A small image classifier, trained from scratch.
Model: 24.7M parameters, 64-pixel images, norm layernorm, activation geglu, num experts 8, patch size [8, 8], layers 8, width 384.
Data: trained on crops of objects in photos (Visual Genome), 123503 training examples, 30.5 epochs.
Rows from block 5 of a small image classifier, named by matrix and row number. Rows with one number within an expert belong to one neuron, the router's apart. Each number is 50 + 12 x the weight over its row's rms, rounded and kept within 0 to 99. All counts start at 0. After the name is the row's rms in percent of the matrix's.
Before each expert's rows are labels from the 100 images, of 14848, where the router gives the expert most weight on average: "patch colour" is the nearest of a few named colours to the mean colour under the peak; "peak at" is the part of the image that holds the peak. Only what is clearly more common there than usual is listed. The data: crops of objects in photos (Visual Genome). In brackets: how many of the 100.
# router: router (model.blocks.5.mlp.router.weight, 8x384, trained with AdamW), inputs 64-127
# gate: expert gate (model.blocks.5.mlp.gate, 8x384x384), inputs 64-127
# up: expert up (model.blocks.5.mlp.up, 8x384x384), inputs 64-127
# down: expert down (model.blocks.5.mlp.down, 8x384x384, transposed), outputs 64-127

# expert 4
patch colour: grey (70)
peak at: centre (26)
router.4 101:69 56 49 40 45 37 62 43 53 39 40 71 57 73 37 79 40 60 58 65 65 64 46 38 64 67 52 45 52 44 71 32 46 44 48 26 17 78 56 53 53 46 49 81 38 56 61 50 38 61 49 41 70 41 39 55 61 66 54 22 55 54 43 56
gate.0 051:61 43 66 47 51 30 46 47 74 39 46 39 55 47 65 49 74 40 48 47 49 72 60 30 48 43 47 50 65 52 65 48 35 73 57 46 26 32 31 46 49 83 41 39 37 86 61 44 69 68 29 57 47 38 36 32 54 35 30 43 46 42 49 46
up.0 048:43 59 35 46 53 59 64 66 48 67 49 63 41 53 36 41 39 62 50 48 56 32 45 67 65 70 64 54 41 54 31 56 53 31 46 56 68 54 60 58 60 24 48 63 66 16 46 51 34 34 69 48 58 57 63 68 46 53 54 54 58 62 41 43
down.0 059:53 45 54 55 56 47 43 34 47 60 56 43 61 27 51 53 46 69 61 49 43 65 52 61 77 50 11 59 50 62 51 47 64 32 69 37 47 49 60 47 52 70 57 56 54 59 45 59 44 46 46 59 47 55 48 44 49 43 44 56 61 44 76 74
gate.1 105:55 70 48 59 49 49 66 49 45 54 48 73 32 50 56 61 42 55 57 55 11 56 44 46 68 83 52 72 43 57 50 40 54 23 37 46 47 47 29 32 46 39 56 55 24 70 57 19 29 56 60 34 41 46 48 45 53 51 37 68 57 49 55 33
up.1 103:52 33 46 36 50 36 21 45 44 29 53 52 81 42 52 36 33 59 30 43 60 43 37 64 28 41 71 27 64 62 35 48 30 51 69 49 47 49 54 51 47 50 37 53 59 26 41 61 67 49 66 43 44 49 51 49 75 54 70 43 39 51 65 64
down.1 114:61 54 70 50 46 44 47 46 57 67 39 64 32 78 55 39 55 57 60 39 54 55 64 32 53 64 52 50 57 58 45 60 37 44 55 59 58 58 47 40 56 23 28 57 55 60 43 49 74 46 64 51 54 52 57 61 40 64 45 55 45 40 45 37
gate.2 026:45 28 58 48 76 41 42 45 71 46 47 55 55 57 56 53 60 56 76 48 40 55 55 34 34 34 62 50 44 77 47 43 58 42 49 58 66 73 31 40 50 74 35 64 52 57 63 37 67 47 46 69 56 38 51 68 43 43 64 29 81 45 38 42
up.2 023:46 24 43 73 51 57 27 40 44 43 51 64 59 56 34 51 61 41 53 51 55 45 54 51 35 28 61 38 55 69 46 61 46 50 36 75 60 51 40 39 42 27 54 62 48 65 63 33 55 50 53 60 48 59 36 70 66 39 36 44 38 27 50 63
down.2 023:58 48 47 37 59 42 39 27 39 48 52 53 60 36 48 55 29 53 46 53 36 43 64 55 49 64 13 34 42 50 35 35 67 54 58 43 60 46 47 68 60 34 41 50 59 51 30 67 31 67 55 55 50 58 47 40 53 56 60 42 36 49 50 53
gate.3 112:67 55 47 51 51 39 39 74 60 55 56 41 59 67 48 54 48 50 32 45 39 57 48 27 61 53 44 65 50 20 65 49 39 52 42 72 48 58 55 40 71 61 53 32 45 47 62 50 54 35 45 24 49 44 48 59 67 49 62 48 47 38 48 62
up.3 116:46 62 62 36 65 34 53 60 58 72 46 51 52 42 46 48 70 68 48 51 27 36 45 44 61 72 53 47 48 30 50 48 41 67 45 39 43 50 39 49 68 54 39 53 58 57 54 35 64 60 39 40 41 56 46 60 54 44 60 53 47 56 60 20
down.3 115:29 32 43 42 47 56 31 45 45 72 62 29 42 52 58 65 54 69 56 62 34 62 53 50 57 63 67 65 62 27 50 31 39 43 55 52 48 35 66 44 49 59 49 48 39 40 58 56 41 41 51 66 58 59 54 51 60 56 29 42 60 45 40 65
gate.4 113:38 45 62 50 45 53 41 52 42 48 41 60 44 52 64 63 60 62 61 53 52 28 44 31 34 77 48 62 43 58 47 46 44 46 72 47 37 56 65 62 59 53 37 62 42 50 55 39 22 63 61 60 30 48 56 42 41 57 37 27 61 49 63 32
up.4 112:60 38 71 39 61 65 56 71 47 44 52 63 60 42 48 55 59 73 60 39 56 33 66 44 57 72 38 54 52 63 60 36 47 42 56 19 44 35 35 76 54 40 54 40 47 50 62 49 17 70 50 60 51 46 44 41 44 56 37 39 50 40 63 57
down.4 111:67 48 35 44 58 49 53 46 57 32 34 55 41 36 34 55 54 48 41 83 69 38 45 47 67 48 44 36 56 32 71 46 50 52 30 39 50 45 53 48 49 25 42 33 57 50 71 44 49 46 52 54 61 39 33 60 44 35 70 39 64 44 32 57

# expert 0
patch colour: grey (64)
peak at: bottom left (36); middle left (25)
router.0 100:52 64 53 65 38 41 49 36 40 43 52 52 50 71 71 38 68 50 40 42 56 46 55 60 56 29 58 58 34 67 42 69 57 53 62 31 58 36 37 57 38 39 47 62 32 56 38 28 57 54 52 52 73 50 49 59 48 30 65 34 59 58 67 45
gate.15 112:34 74 83 54 64 39 47 47 58 52 63 44 26 49 53 62 37 53 45 50 44 39 72 63 49 40 34 32 45 53 44 51 67 56 61 66 43 40 46 42 26 32 52 54 34 29 79 42 29 58 39 42 71 42 36 63 53 52 39 57 33 58 51 43
up.15 112:55 40 26 57 32 62 48 56 50 55 47 77 68 59 58 50 58 47 62 48 58 13 30 21 66 57 58 59 51 60 74 52 58 59 46 42 52 53 62 48 61 60 48 45 53 54 36 47 48 43 55 54 40 59 45 57 49 68 67 40 62 44 38 74
down.15 109:52 52 58 50 53 41 66 49 24 43 63 24 56 67 62 45 59 76 33 46 61 43 49 32 42 40 52 61 39 39 64 35 53 42 45 43 50 48 61 50 44 44 52 44 57 30 45 59 59 66 38 58 44 56 38 70 31 61 72 31 42 37 49 48
gate.16 112:55 56 44 49 57 77 57 51 58 47 51 29 58 60 46 48 60 50 52 80 40 53 41 32 69 53 42 70 52 47 39 50 29 59 42 54 61 44 66 38 67 56 40 53 47 47 69 56 49 45 74 48 63 54 59 34 49 60 76 56 34 54 55 55
up.16 112:60 68 48 73 77 54 45 50 39 61 50 33 47 73 53 51 48 37 48 84 39 51 25 30 49 59 33 63 48 35 51 55 31 59 52 51 55 48 52 43 67 49 47 43 35 49 58 54 48 60 43 48 72 56 63 46 47 63 72 34 43 60 66 57
down.16 111:55 50 72 49 52 32 68 43 53 46 47 47 37 49 57 49 50 43 40 42 57 44 56 53 38 44 35 36 34 54 52 37 57 48 62 45 52 35 59 54 38 56 39 48 67 53 47 41 48 27 32 54 30 42 36 63 50 55 51 31 55 51 43 32
gate.17 111:60 43 36 85 43 58 58 53 44 51 55 56 65 65 51 48 48 47 55 35 64 59 57 39 49 61 51 57 27 52 29 21 41 40 42 41 55 28 55 36 49 68 48 46 46 44 57 50 68 40 41 51 43 53 70 52 53 59 48 53 43 64 57 55
up.17 114:46 36 59 23 72 48 45 47 56 74 39 37 40 28 49 59 31 42 43 54 46 51 24 86 47 59 55 58 62 37 48 55 58 53 60 50 47 62 44 43 52 32 41 48 46 68 40 56 47 49 58 40 73 73 41 41 64 37 51 43 61 40 43 56
down.17 115:45 50 37 62 47 57 53 38 32 51 69 43 43 56 60 68 57 46 61 48 47 55 53 54 60 48 50 25 41 44 41 24 57 47 33 52 50 39 49 72 38 56 42 56 57 60 52 60 50 66 83 32 49 71 33 64 45 58 43 38 31 46 57 61
gate.18 115:39 44 64 50 62 62 53 45 55 46 55 35 57 49 58 31 55 84 61 64 29 40 38 40 58 63 48 44 42 66 50 41 54 54 47 46 47 49 29 58 58 71 57 47 40 40 40 36 56 59 47 59 43 60 21 48 61 53 19 51 35 59 45 48
up.18 113:27 59 74 54 49 56 58 45 56 59 56 63 42 58 46 35 54 41 43 54 43 32 39 40 49 51 64 37 33 32 52 57 49 43 45 68 57 29 69 38 55 37 65 52 57 52 28 47 63 59 34 46 69 59 51 63 46 39 33 52 43 64 63 50
down.18 111:48 55 40 38 54 55 50 71 44 42 57 44 50 39 47 64 45 65 46 60 50 56 48 48 48 46 71 61 74 60 55 38 66 56 49 51 54 39 60 48 65 52 44 65 61 35 55 32 41 35 45 57 80 52 45 42 52 53 61 44 60 40 56 35
gate.19 113:43 49 30 60 46 41 47 49 51 41 38 59 64 61 26 69 53 57 41 41 25 62 44 44 45 70 67 48 28 37 56 49 54 52 46 34 32 47 49 45 52 47 71 53 72 39 43 54 75 50 49 64 45 53 65 61 60 38 57 49 80 72 41 65
up.19 112:48 37 38 42 38 31 35 41 59 36 49 55 58 64 23 54 76 58 36 50 11 65 46 29 55 79 62 34 35 46 42 35 57 70 43 40 37 50 31 42 74 49 59 54 54 37 54 72 57 64 44 57 65 45 50 69 43 48 35 44 61 54 57 56
down.19 109:63 59 24 67 38 53 49 62 59 64 44 46 66 42 50 35 39 25 56 49 53 28 52 50 60 29 33 53 66 52 42 40 57 39 32 45 52 47 36 66 47 51 30 46 43 49 47 57 60 40 43 65 52 58 38 64 42 56 55 51 45 33 59 66

# expert 5
patch colour: black (96)
peak at: bottom right (33)
router.5 094:69 45 57 42 53 74 39 63 54 53 47 32 72 56 43 61 43 21 54 68 33 49 24 35 35 54 30 49 62 67 26 33 64 70 37 50 52 51 54 41 56 56 56 49 47 36 45 74 54 39 38 72 32 57 68 33 55 66 50 51 46 52 35 36
gate.15 096:45 61 50 48 53 39 60 68 45 40 45 44 55 55 57 39 51 41 54 67 53 28 51 61 55 21 55 57 61 55 45 69 50 53 47 58 59 69 54 60 38 40 41 57 44 48 55 46 58 67 52 42 49 56 57 49 62 55 66 51 49 51 59 48
up.15 091:58 62 53 37 36 34 54 65 39 46 53 50 62 43 57 48 49 52 36 61 63 36 61 58 61 32 60 53 59 48 42 56 35 49 51 69 42 63 59 54 42 43 67 66 56 47 54 55 68 71 46 42 38 48 55 47 58 51 70 51 40 60 54 53
down.15 093:24 38 53 57 35 64 50 54 36 56 39 48 39 19 37 29 71 40 73 43 54 37 63 26 49 57 76 53 66 51 56 39 62 50 63 56 46 56 45 57 36 55 60 26 51 50 64 41 36 27 52 36 80 42 43 53 36 47 54 48 41 28 50 46
gate.16 016:28 36 64 57 35 47 70 70 21 34 69 65 37 66 39 74 60 41 44 53 38 53 53 47 53 34 36 30 68 48 64 48 40 57 67 73 50 49 51 52 37 53 85 58 74 40 55 51 48 60 53 55 36 47 44 21 51 44 57 49 63 62 62 49
up.16 014:75 69 63 39 46 46 52 29 64 60 35 38 70 54 48 40 75 69 42 38 51 44 52 43 46 51 48 55 50 47 62 37 42 50 54 67 50 49 46 49 68 49 40 64 65 44 45 49 54 48 37 50 58 24 49 59 60 56 53 63 32 30 65 56
down.16 014:59 56 45 36 40 71 77 44 54 55 56 49 41 73 59 64 71 57 49 38 75 46 57 37 69 50 49 35 49 65 35 60 45 54 37 65 50 52 27 54 54 41 44 49 48 57 36 43 46 53 56 40 63 48 38 48 32 45 49 41 49 45 38 61
gate.17 108:65 43 54 35 51 50 43 52 63 48 47 57 54 46 26 46 40 50 34 55 34 59 26 53 70 40 56 49 71 56 40 59 47 50 52 51 53 53 31 61 17 26 60 30 43 58 52 47 34 71 62 20 36 32 56 45 60 37 52 81 63 48 52 46
up.17 108:49 46 47 70 50 38 46 44 46 33 47 57 65 64 58 59 57 54 52 33 38 55 69 40 55 59 63 38 30 37 47 45 42 41 61 43 44 39 81 41 72 66 33 54 48 61 40 46 45 47 57 80 38 45 42 49 30 43 50 55 48 55 62 38
down.17 101:44 58 39 32 53 34 45 73 62 39 46 23 50 53 38 67 50 44 48 55 35 74 40 47 58 40 43 56 55 36 39 43 59 70 34 60 34 38 55 57 61 57 59 40 50 34 27 62 40 45 42 63 46 53 49 53 49 69 37 30 67 41 53 48
gate.18 105:43 56 60 39 57 48 41 48 72 54 53 41 54 77 44 52 50 63 41 62 41 71 60 63 26 61 70 28 76 47 34 71 59 55 57 47 46 56 71 61 49 30 49 48 48 52 44 51 22 38 44 50 49 59 30 35 59 45 51 43 74 54 57 44
up.18 116:49 30 38 37 35 82 41 59 40 38 39 35 57 48 41 34 50 50 70 40 23 62 42 73 56 47 56 64 47 60 67 21 46 76 39 50 67 69 65 56 72 64 62 53 56 50 57 55 61 51 53 36 59 57 54 36 50 50 32 56 41 51 34 75
down.18 108:37 61 48 53 43 43 41 49 37 45 43 60 54 52 59 43 51 48 36 65 44 90 59 55 39 23 29 44 45 48 51 64 66 46 49 54 52 51 34 46 71 49 56 57 47 38 48 64 62 45 28 45 48 53 35 50 48 69 67 45 32 40 71 61
gate.19 110:54 22 64 44 53 71 44 35 58 64 51 56 53 58 49 50 29 51 48 40 52 51 43 63 75 58 69 57 37 48 56 49 53 62 43 37 70 64 51 46 49 48 38 60 39 65 33 50 58 57 46 40 48 51 64 50 70 65 42 43 33 43 42 32
up.19 120:50 69 52 32 73 41 59 44 51 62 40 49 21 35 59 61 66 44 54 42 52 53 59 48 62 52 32 42 62 36 53 43 61 29 59 37 25 44 51 40 45 69 55 36 35 57 47 56 35 47 74 53 39 55 57 56 37 56 40 51 41 68 54 61
down.19 117:48 66 51 28 36 62 45 40 55 60 53 55 59 59 42 46 55 39 32 67 57 54 56 70 54 49 55 37 23 56 80 33 50 80 61 37 52 55 53 48 60 50 39 40 58 66 49 48 48 74 64 59 42 51 58 69 34 25 48 56 70 43 55 43