Weights of a small image classifier: 24.7M parameters.
Rows from expert 2 of block 5, named by matrix and row number. Rows with one number belong to one neuron. Each number is 128 + 24 x the weight over the matrix's rms, rounded and kept within 0 to 255. All counts start at 0. Numbers have three digits each.
# gate: expert gate (model.blocks.5.mlp.gate, 8x384x384), inputs 128-191
# up: expert up (model.blocks.5.mlp.up, 8x384x384), inputs 128-191
# down: expert down (model.blocks.5.mlp.down, 8x384x384, transposed), outputs 128-191
gate.131:114071136132148145116155097155122109148139150131136149180134159088095136154154101137132141137183082202110157085124092108130123091123123158125106152122146127128146060134112129113161094087110058
gate.132:130126139093144110142073101110090125113119138111133137116131133098168091133145127101099105137096107145120123122124137065143099119145135157145095172123131116115103138130082152120143178112137090
gate.133:116135140107118128121127114112141143154114127149138117112114120115114116140140140122133118107127120133118127123109135123131122125135127116146132124130117143132136136120147147142121122125131122
gate.134:152125125126114133120107116142157159124132132131132148138131136120117108158120122119135122116163112136128113114142120102144104119121126114090123137141108146107134150125132132137137128139120131
gate.135:175131136103103118179093130169121161114139145143142098116153148133138111153137182109137130146118125150103104179120130104091121110161144125145111111128131154070126111120174163116156128149116118
gate.136:146180103116096130117138112096114142172107171139156113107103158116147103125104124127097145127138089116131108102153102122174124157142118142135130141128146160057142119151124084121153135090134142
gate.137:136140102163111113119129110104145140153107101186175116127143095077144171107100158106122171137146131161141128129147107127102107157139133099119120134131164104087145105172158162141146169146104134
gate.138:134141102108160107094135142131132146115102141068136122148148135102176133101137103156166138156134097148115129093093138166142127146115166132136093069136145131119146144141090131104111085139150169
gate.139:128107136097159123167126116105097131093141150103153154143141129138089142150120137166142138113117126127092152132137131099103098086139115137125124121162175153083126100141135115134144105157136148
gate.140:115074145110150145096150109066100141172134104084190127118098160120165080105129154142142110087141089140071053133067081171120173145095167102122133093121092154118106109108133161139102151116143135
gate.141:136152099122129134095171104156092154132159110105178135143177116169108156143142132125138127138031119153131164124133124152117125154166127109107107123094210200132160095108109112123146124100145128
gate.142:090120115151105072163162173097169157092102163101136104080111103129096142158107171098131118155171148117089115163138114104109179139137158075124084117144098112118135123140112129118104106103139095
gate.143:129130094145170146121164129140152121112129167155103109134064119148139116095129153091146112133127143134131090099143089096158145209136140137112123126184146147155106179093186130132139126168099123
gate.144:117160103135146097121068136120132115062152158105126121084126101126099153138114119140084090137149163124074082122138114134070131129132069132120157118130115174138108155127125125109110116133100141
gate.145:162116110129146100087146144127129109122151157153171135144118158139120131132162131168120156136107129154121125122147104127151141130147102157095128115116099134120154154130158159143108160140139141
gate.146:129127121133126125127119123132128133130124125130123119135127127126127131119122130126122122126126131133131128128128130125131125128130132126134123132127130124132136129130131129130126131130130126
gate.147:180118124133170139158147086135161163129125082132104196136137141129134140159126101148103120121108124115137151121126076122101124105153121112119122136161118098154138168082110124175158111132116138
gate.148:127123131132122134142133122127127123118131128122127126122126127127127128128127134123125121129130127135122124133132129131119124132131123132135135126129114126128130131131132130131134126127120131
gate.149:110134132156157130085095113154139149083145127120119092172109145100165134136097136114120151138106127138135168115100119177114131114100134118149097130077120123164151167116178158122127188096074155
gate.150:111108136129156127129143127117118114125128123104123151148150119115116140127147110147139127120138128132125128137123108115106123121161111111155115134133148118150142124115129131142126133118132129
gate.151:078119193102152150164155141167105135132100095154131117128133162119103121128104145155173168087158102102137165133085125123167129121179131125130143101117148098105184126100136082144109130088172106
gate.152:129130127124121129127131127127129129131130131128128131129129122132126133130127124127126128133124126130129128132130128129133127130132121131121130127126125129128131128127129127130130127129124126
gate.153:095138135164110124103137099134151078131114099132122115121125151125108156140130114100099124121169118119123073119101111151112103158156126125122109119107151111122133108133137149136122124163143129
gate.154:136101125141142154153112144150152132119135112124103132152140126181121109119135112108111118115123082096128128186127114128150122144172151101138113099127139119098142136169090108181093197129108142
gate.155:143148112090105135126166083150160123092182109175151107095155160142135145108099139120091195127119196122090104122157117164149121060132100128124094130169161074111154178065148111143182097117142150
gate.156:123144140122101130144175063160160154177154168128133139060098105126109199145102157115168104091153103119109107144127125128079130109116153142121150175140186165140107121171118123168124145148082148
gate.157:136114107167149119102026167172124172118126085117086111148099105171115131144086161127070179125148157131115122111146145092122117154132110169105122116151116089148109215132104079152138132101137100
gate.158:122109092147162139126075121124164092141136141061142103186129136124133143089102102122113107153112155127107136117086100167176128100104114109130139111142127118109175118088086144125145111136148145
gate.159:160170179101149108105061157129128088091091127126110094110122131126166125137129165146159083143151150138127093082154177120141124144127145147138193161137065060154093138111136145093106101099141149
gate.160:197122153114177086141100102124165138150110131109132166089118159094146132162123117107158112159119133113124082115120128112118122137122117148081124123088140104150103161107111103121095165153094155
gate.161:149130113145130139134115149105121081138141115128084111130107129148118110129103110131105134133120150129143154153116131148130181116094132129112129096092129135121125148134107087149140114129154119
up.131:075150146136112154080100097111178070139132154138137156180135078151087156132160137126108103156142159158156131100148119093088094111152104144120076138156120113163145114149157095106168093079118105
up.132:141124089167109102073169124111135139147141132145136099144156132170098136127126124150157159126134144113146108114146119170123170141116143113117139101104126128163163125136158098125112097148139180
up.133:146116114144135130140120126155121108103137129111124138142125126145130133119123124130123136142122133123153131127138121140121127130119129140118114132134128123122114120131121117122132132142122126
up.134:108122123125132122147157136125090107126127118122127104138142103114118149108119144121129118133107133121119126124126144131114129131131130148139126120134135125133124120122122122126137125129126134
up.135:124115123185122109112147147106137103141126114136110137153144120124094159128112106133115138093173130060157150129097175154173091140092059145117106160120142087174131151132122121128130113109112111
up.136:092084107132110157136131106160134150114149168143127104120107104148166123147117089194147177096098139122154115118114144140147133160155110105096087128134137082110184147161080092135134124091103106
up.137:145161092130097190140102139106138132151064155109124169157185144130089137106146122133125106122124113143116123106109129124150097120118118136133149140131156113168123112151139158114129141132138163
up.138:135150140110142154108131127135133102093096144125119118137131078106138115130105131121173142150160134120140133104096132153156111143099144127127085074144145151110127153110072192111141101177125145
up.139:153161106061140135119152113152137131112181129142130106143128122116192152125088135121119124099135108140105154162126115110095080128155151167104180129118137109101134140126144125124130106118093099
up.140:152145146094123173161118118129091140064106146210142103116132087139066085085087127145130161102104068157169137114123117085142107142120107180154154105121181118082099156121116116190157158156128158
up.141:135122120093110144111150082179146128107191126122170090155130106134100114165175114166125128162111151100113149156094107125187101140204074119116131164134120196095152164114127076065129130134097182
up.142:153093101106118184121099121195100110125097144118137181115192102146079136162135128146089151110135171108147182114166141099124133149148108131136158158110143114127099174109186134180141125167099115
up.143:151115120153106058113101133140103099106146097136108145124132178141104167177121124153071131139104129208134126100095102148120125098111141125127136109114138088124138069158099104071128158116133097
up.144:123120097131121102106093174125120121102190143124159144078116103122077152161126122147093112129140146176109074099095141174101132162090113146133164101105105128131152179147147125075079129120141102
up.145:180116128145124120114129125118123130162159113146162145124133131130126145131154138175122139127119165130152132096139122128148143122153101156100093096136126139099119142135129119137088138112175134
up.146:130132126135125125131124130126127125125131121129118127129136123126132129118127127132122122125124131135124125125130136123127131124130131127133123131131132132123127124130127128126133123122127130
up.147:181096140158180137156135148128138144120085084135103170137134120114159117137123079127120141114100116093170147144123098141154131121154106107131125121155097080171151159085117133133166110110149156
up.148:126128136135121130133134122119130131114136124127127124130136127135127132130125127135130128130128132139130126125126127129123131131133131129136129125119127128128132129125133131128132121126131134
up.149:119100121118099094177154108126118135150105106144141150121160156114139164132143116096148097107116147135140069110149127106172134166179127123064175128183122159126157082136094105144112065140144125
up.150:118103131113159127129118113123117150116158123121149112155141138108110128115148119147138136130111125141100136137105118098133132128123111118142105144133156130120141130118124115160154125159115117
up.151:086113164068152088119171139143166130190138159115162111124106166125165120175116120118143084115101090125141119138156089121131137085148102123122106102077111116123215087118097183159120154142117121
up.152:126127131124126129126122130128128130131127129127128134132126126132130128129124128132129121129130128131127129130127130129131127125127126128131128133129132130130131123127125125130132128129127130
up.153:169146106097136171122127143143089139116119144140111108110128121084144106117127129163163111146107125142108193110131143107131120097111154146147164170107127126132131166108136131139131156094092149
up.154:104092109153105147117091151151173107146109109123142156166123105189128122160167120128126114093159082089105115103132129126113086109146147136124110101112120103081127145111083169163113188141122131
up.155:136132104096116131131152085152147134114155125133169131092154174132078143096123143139162176132143174138106110132144130136148103083130098123149117118153142087105145156077135115129159118108141135
up.156:118103112119160149109132167101090125074061107176102100154128141133125089114096124122110121137092130103152118125121145122166122180113093099139128150168115108119182135117182148127107111127153110
up.157:144151118153168121100065137175161139107152107175096128152096088130086107083120152145132110142114129151116072117199159138116154173152048137109133126152141129107104181158094053091105107113108137
up.158:148125067122129118106166161168154154137129168160116162099106175127130127174116157104142056150157099110135092159176095106119091128147111174171189104117108076118137106134167178125150139145103137
up.159:093134156124143110115084174131107134112095119128129142101100116062106117072132114158127150161205127162165103099120147100127131127119188090128171162117108083126114100131138107105168154159137144
up.160:168125129137121097171121141126168122159140135126140140071126165095101135150131145121113109152107092158106083156125123140130112108120156180088113104083100173133105137125152116123054145141133167
up.161:108145155106123104133142106145123157120088140128156128112129128083108138125154148095140128131114102130142101129132151110142092141135123107138143150151140144123147103110145157101125159123101120
down.131:139145087098124167097086152149107138130116103102106139104119115128110151101113101124183151125116123111136147146101161127109088126098130119150131090126107176124155102144100109165132220174124144
down.132:130138120153181141175101133117119099128132096098131179092110180141109145117127113126166094130100126159158138144176116103082134104142109149065129124153137095098090157153160116092112121168139134
down.133:107121130138152132119140143118147133120124138134128139118118117132140145109118137145137131137126122150141129127119123114124109124139127126133120130114127119146138124107152139131123116137138138
down.134:150149108135141145144140109114115117122129127128123124118111120131139125148120143128126143129116138136148129119106119129122147129122132127136136143116121145126154126144126126131123128128147154
down.135:164112110133146125105121118110168117192155158162113115114130155170110135118113137077116137113139137113137136135124118144147116161124135125116125101177141119109142129122122088153123123109092139
down.136:093183098113127092100166164106109131121139142118101157106140095153156160128100136157147129128121146167112166152072142157146156122127134090141088111137130104112116136162102105126101087128162107
down.137:111161144182173078121155141106107067132181103124124132116112128163133144104171100112121139189146087177135113121107125126122063114118139128104116135170129130147140139076128097141131129117087105
down.138:121107153084076146179086157095122107125143110100127123117111155109128067157130090108120116150100111136176137116157101102111133156156088128096144138116084143128126126136132143151120107121170141
down.139:172095119087120135115124117095144127107141089112137167127165156112101132184175164124159121114151115108113091079118107095085155082083129172105139152087096114135115137099112124106106182111098105
down.140:080151124164161157117121126115095136162139123110176067119126169075114162133125109124126105141107137050099161159130168184153087132156112117118140096123111126135091113112145156151133075155107145
down.141:097163149132108105135121107152156123101142096094157078149152115110129082093110140144146081136084126110087133105159078170143093090135109156121148076182096106114116165100103091131089117142134142
down.142:210110094174177110084173147174102142161166100181120108090115122113075113118128144157081146140131107134156048145140128110149159144117156156078145120183146150149137150108116143167112132154116144
down.143:089179126138101155129148128163129137120146137180141131077131153083132130113094103138135136129147117094084097099135143129161122144133103108135087101119107135149122146135134100115130085120161142
down.144:149108167106085159129086146097111145119104105157147115197149160085160125168089148172195125110116147111123128112163116076114121136184134120123149127150116074102143112124153142084165130128143180
down.145:111168096136137104136081140110132130097129116109134131095150146123142132156094117115120122127114154121117115144157124154135159110126115129141117105144130108176110128145139120140110134137126118
down.146:126130125129128131130119121130131131123128130134136137129131117126127132127129131129126117135123123132126127127125130123129124129129127128122124126130128126131127126132127128129125135128126127
down.147:160120131103127132172144124127120163128176155119106114154092224140162151106129139104152159147147113081138130169110156134123151126114083129109151100085060113126143100125132129068166142111140111
down.148:131131126135124128131126133130132131130126130128120128132126129130128129125130136130129123121122129131133124129130125129127133131128124129119135129130129139120128129125127126132125123123132119
down.149:113133096113151134121120102145084170153115129122137148120157096129131171125111134137135077149143094107091108137193138177141106108105138084107126125122083115110162093096109116131085155149115132
down.150:125124129121126129108132134091136115146122127105118143124139126119144133147131134142129129123126116098133118129140105123129121108141119118144130127110114115142116125137132138131113119137127137
down.151:137147124127123086134155138171165112080085122120157170084172151113122129084133174161147146148151144141090126085127126106184100117131132128112077169142117080119124127079167111094059059161130159
down.152:128129128122123128126128130132128129133124125123130134131128130128125122125125128126132125129128125125126132131129126124127128129129122131129126130130129122125133128130129125132130128127130127
down.153:118105149103146121122144113076127102138116023153097079121146159123116144128116149151101152182126131129090124125099152122122117131167100127164122144127186102178125119115140186130165159109133113
down.154:187150118090143103129110086128142171150124105088122092124137104097106108123144122134096131160125080148125146189097138160171077160112117114092160097152126106114104122124134117149140120103137124
down.155:127154124108109106138190141151077061133177107158072110124128164090134098120145127066143155081153117160131101094108123123178169160141091142121142125145124127151094096068128160137127114144118064
down.156:129134101092058085142141137111153162155135124153101123098080143149164123130117166093110121112197064109119124111163093112165101162117139133109091133130129076120096169130111147087150152107093112
down.157:117076157103141170121115097096103065101181083086138113119101118105095164179178082141168108143123102115122120135100119156087157085125139165107063066136128106176106118132139168122138152140130138
down.158:080124146150113150106150148106078128111142142125176110123106130097140104105129121145137086117098158157150159127138132141112155163070128144134109106144144078125159171106080118116112129114143126
down.159:096168152126087143096140111103186115120126174096112112150121090113133175140102115112107095112090100095118190150109120147114072129138106170138092129145140121139119174138101120124121133116142092
down.160:103117109125145126123102098138154165118112129143128113118081123096110142135146154122105061102150111128109128168168192081128126146092130158136118120150180125063169121149147093158145101129154103
down.161:129138103132119106157154113115121133107154151127118103146127141151113140114124104093067108135084117132140146123147129125122136164115090106114127168131169110137143112102162130123134161099131146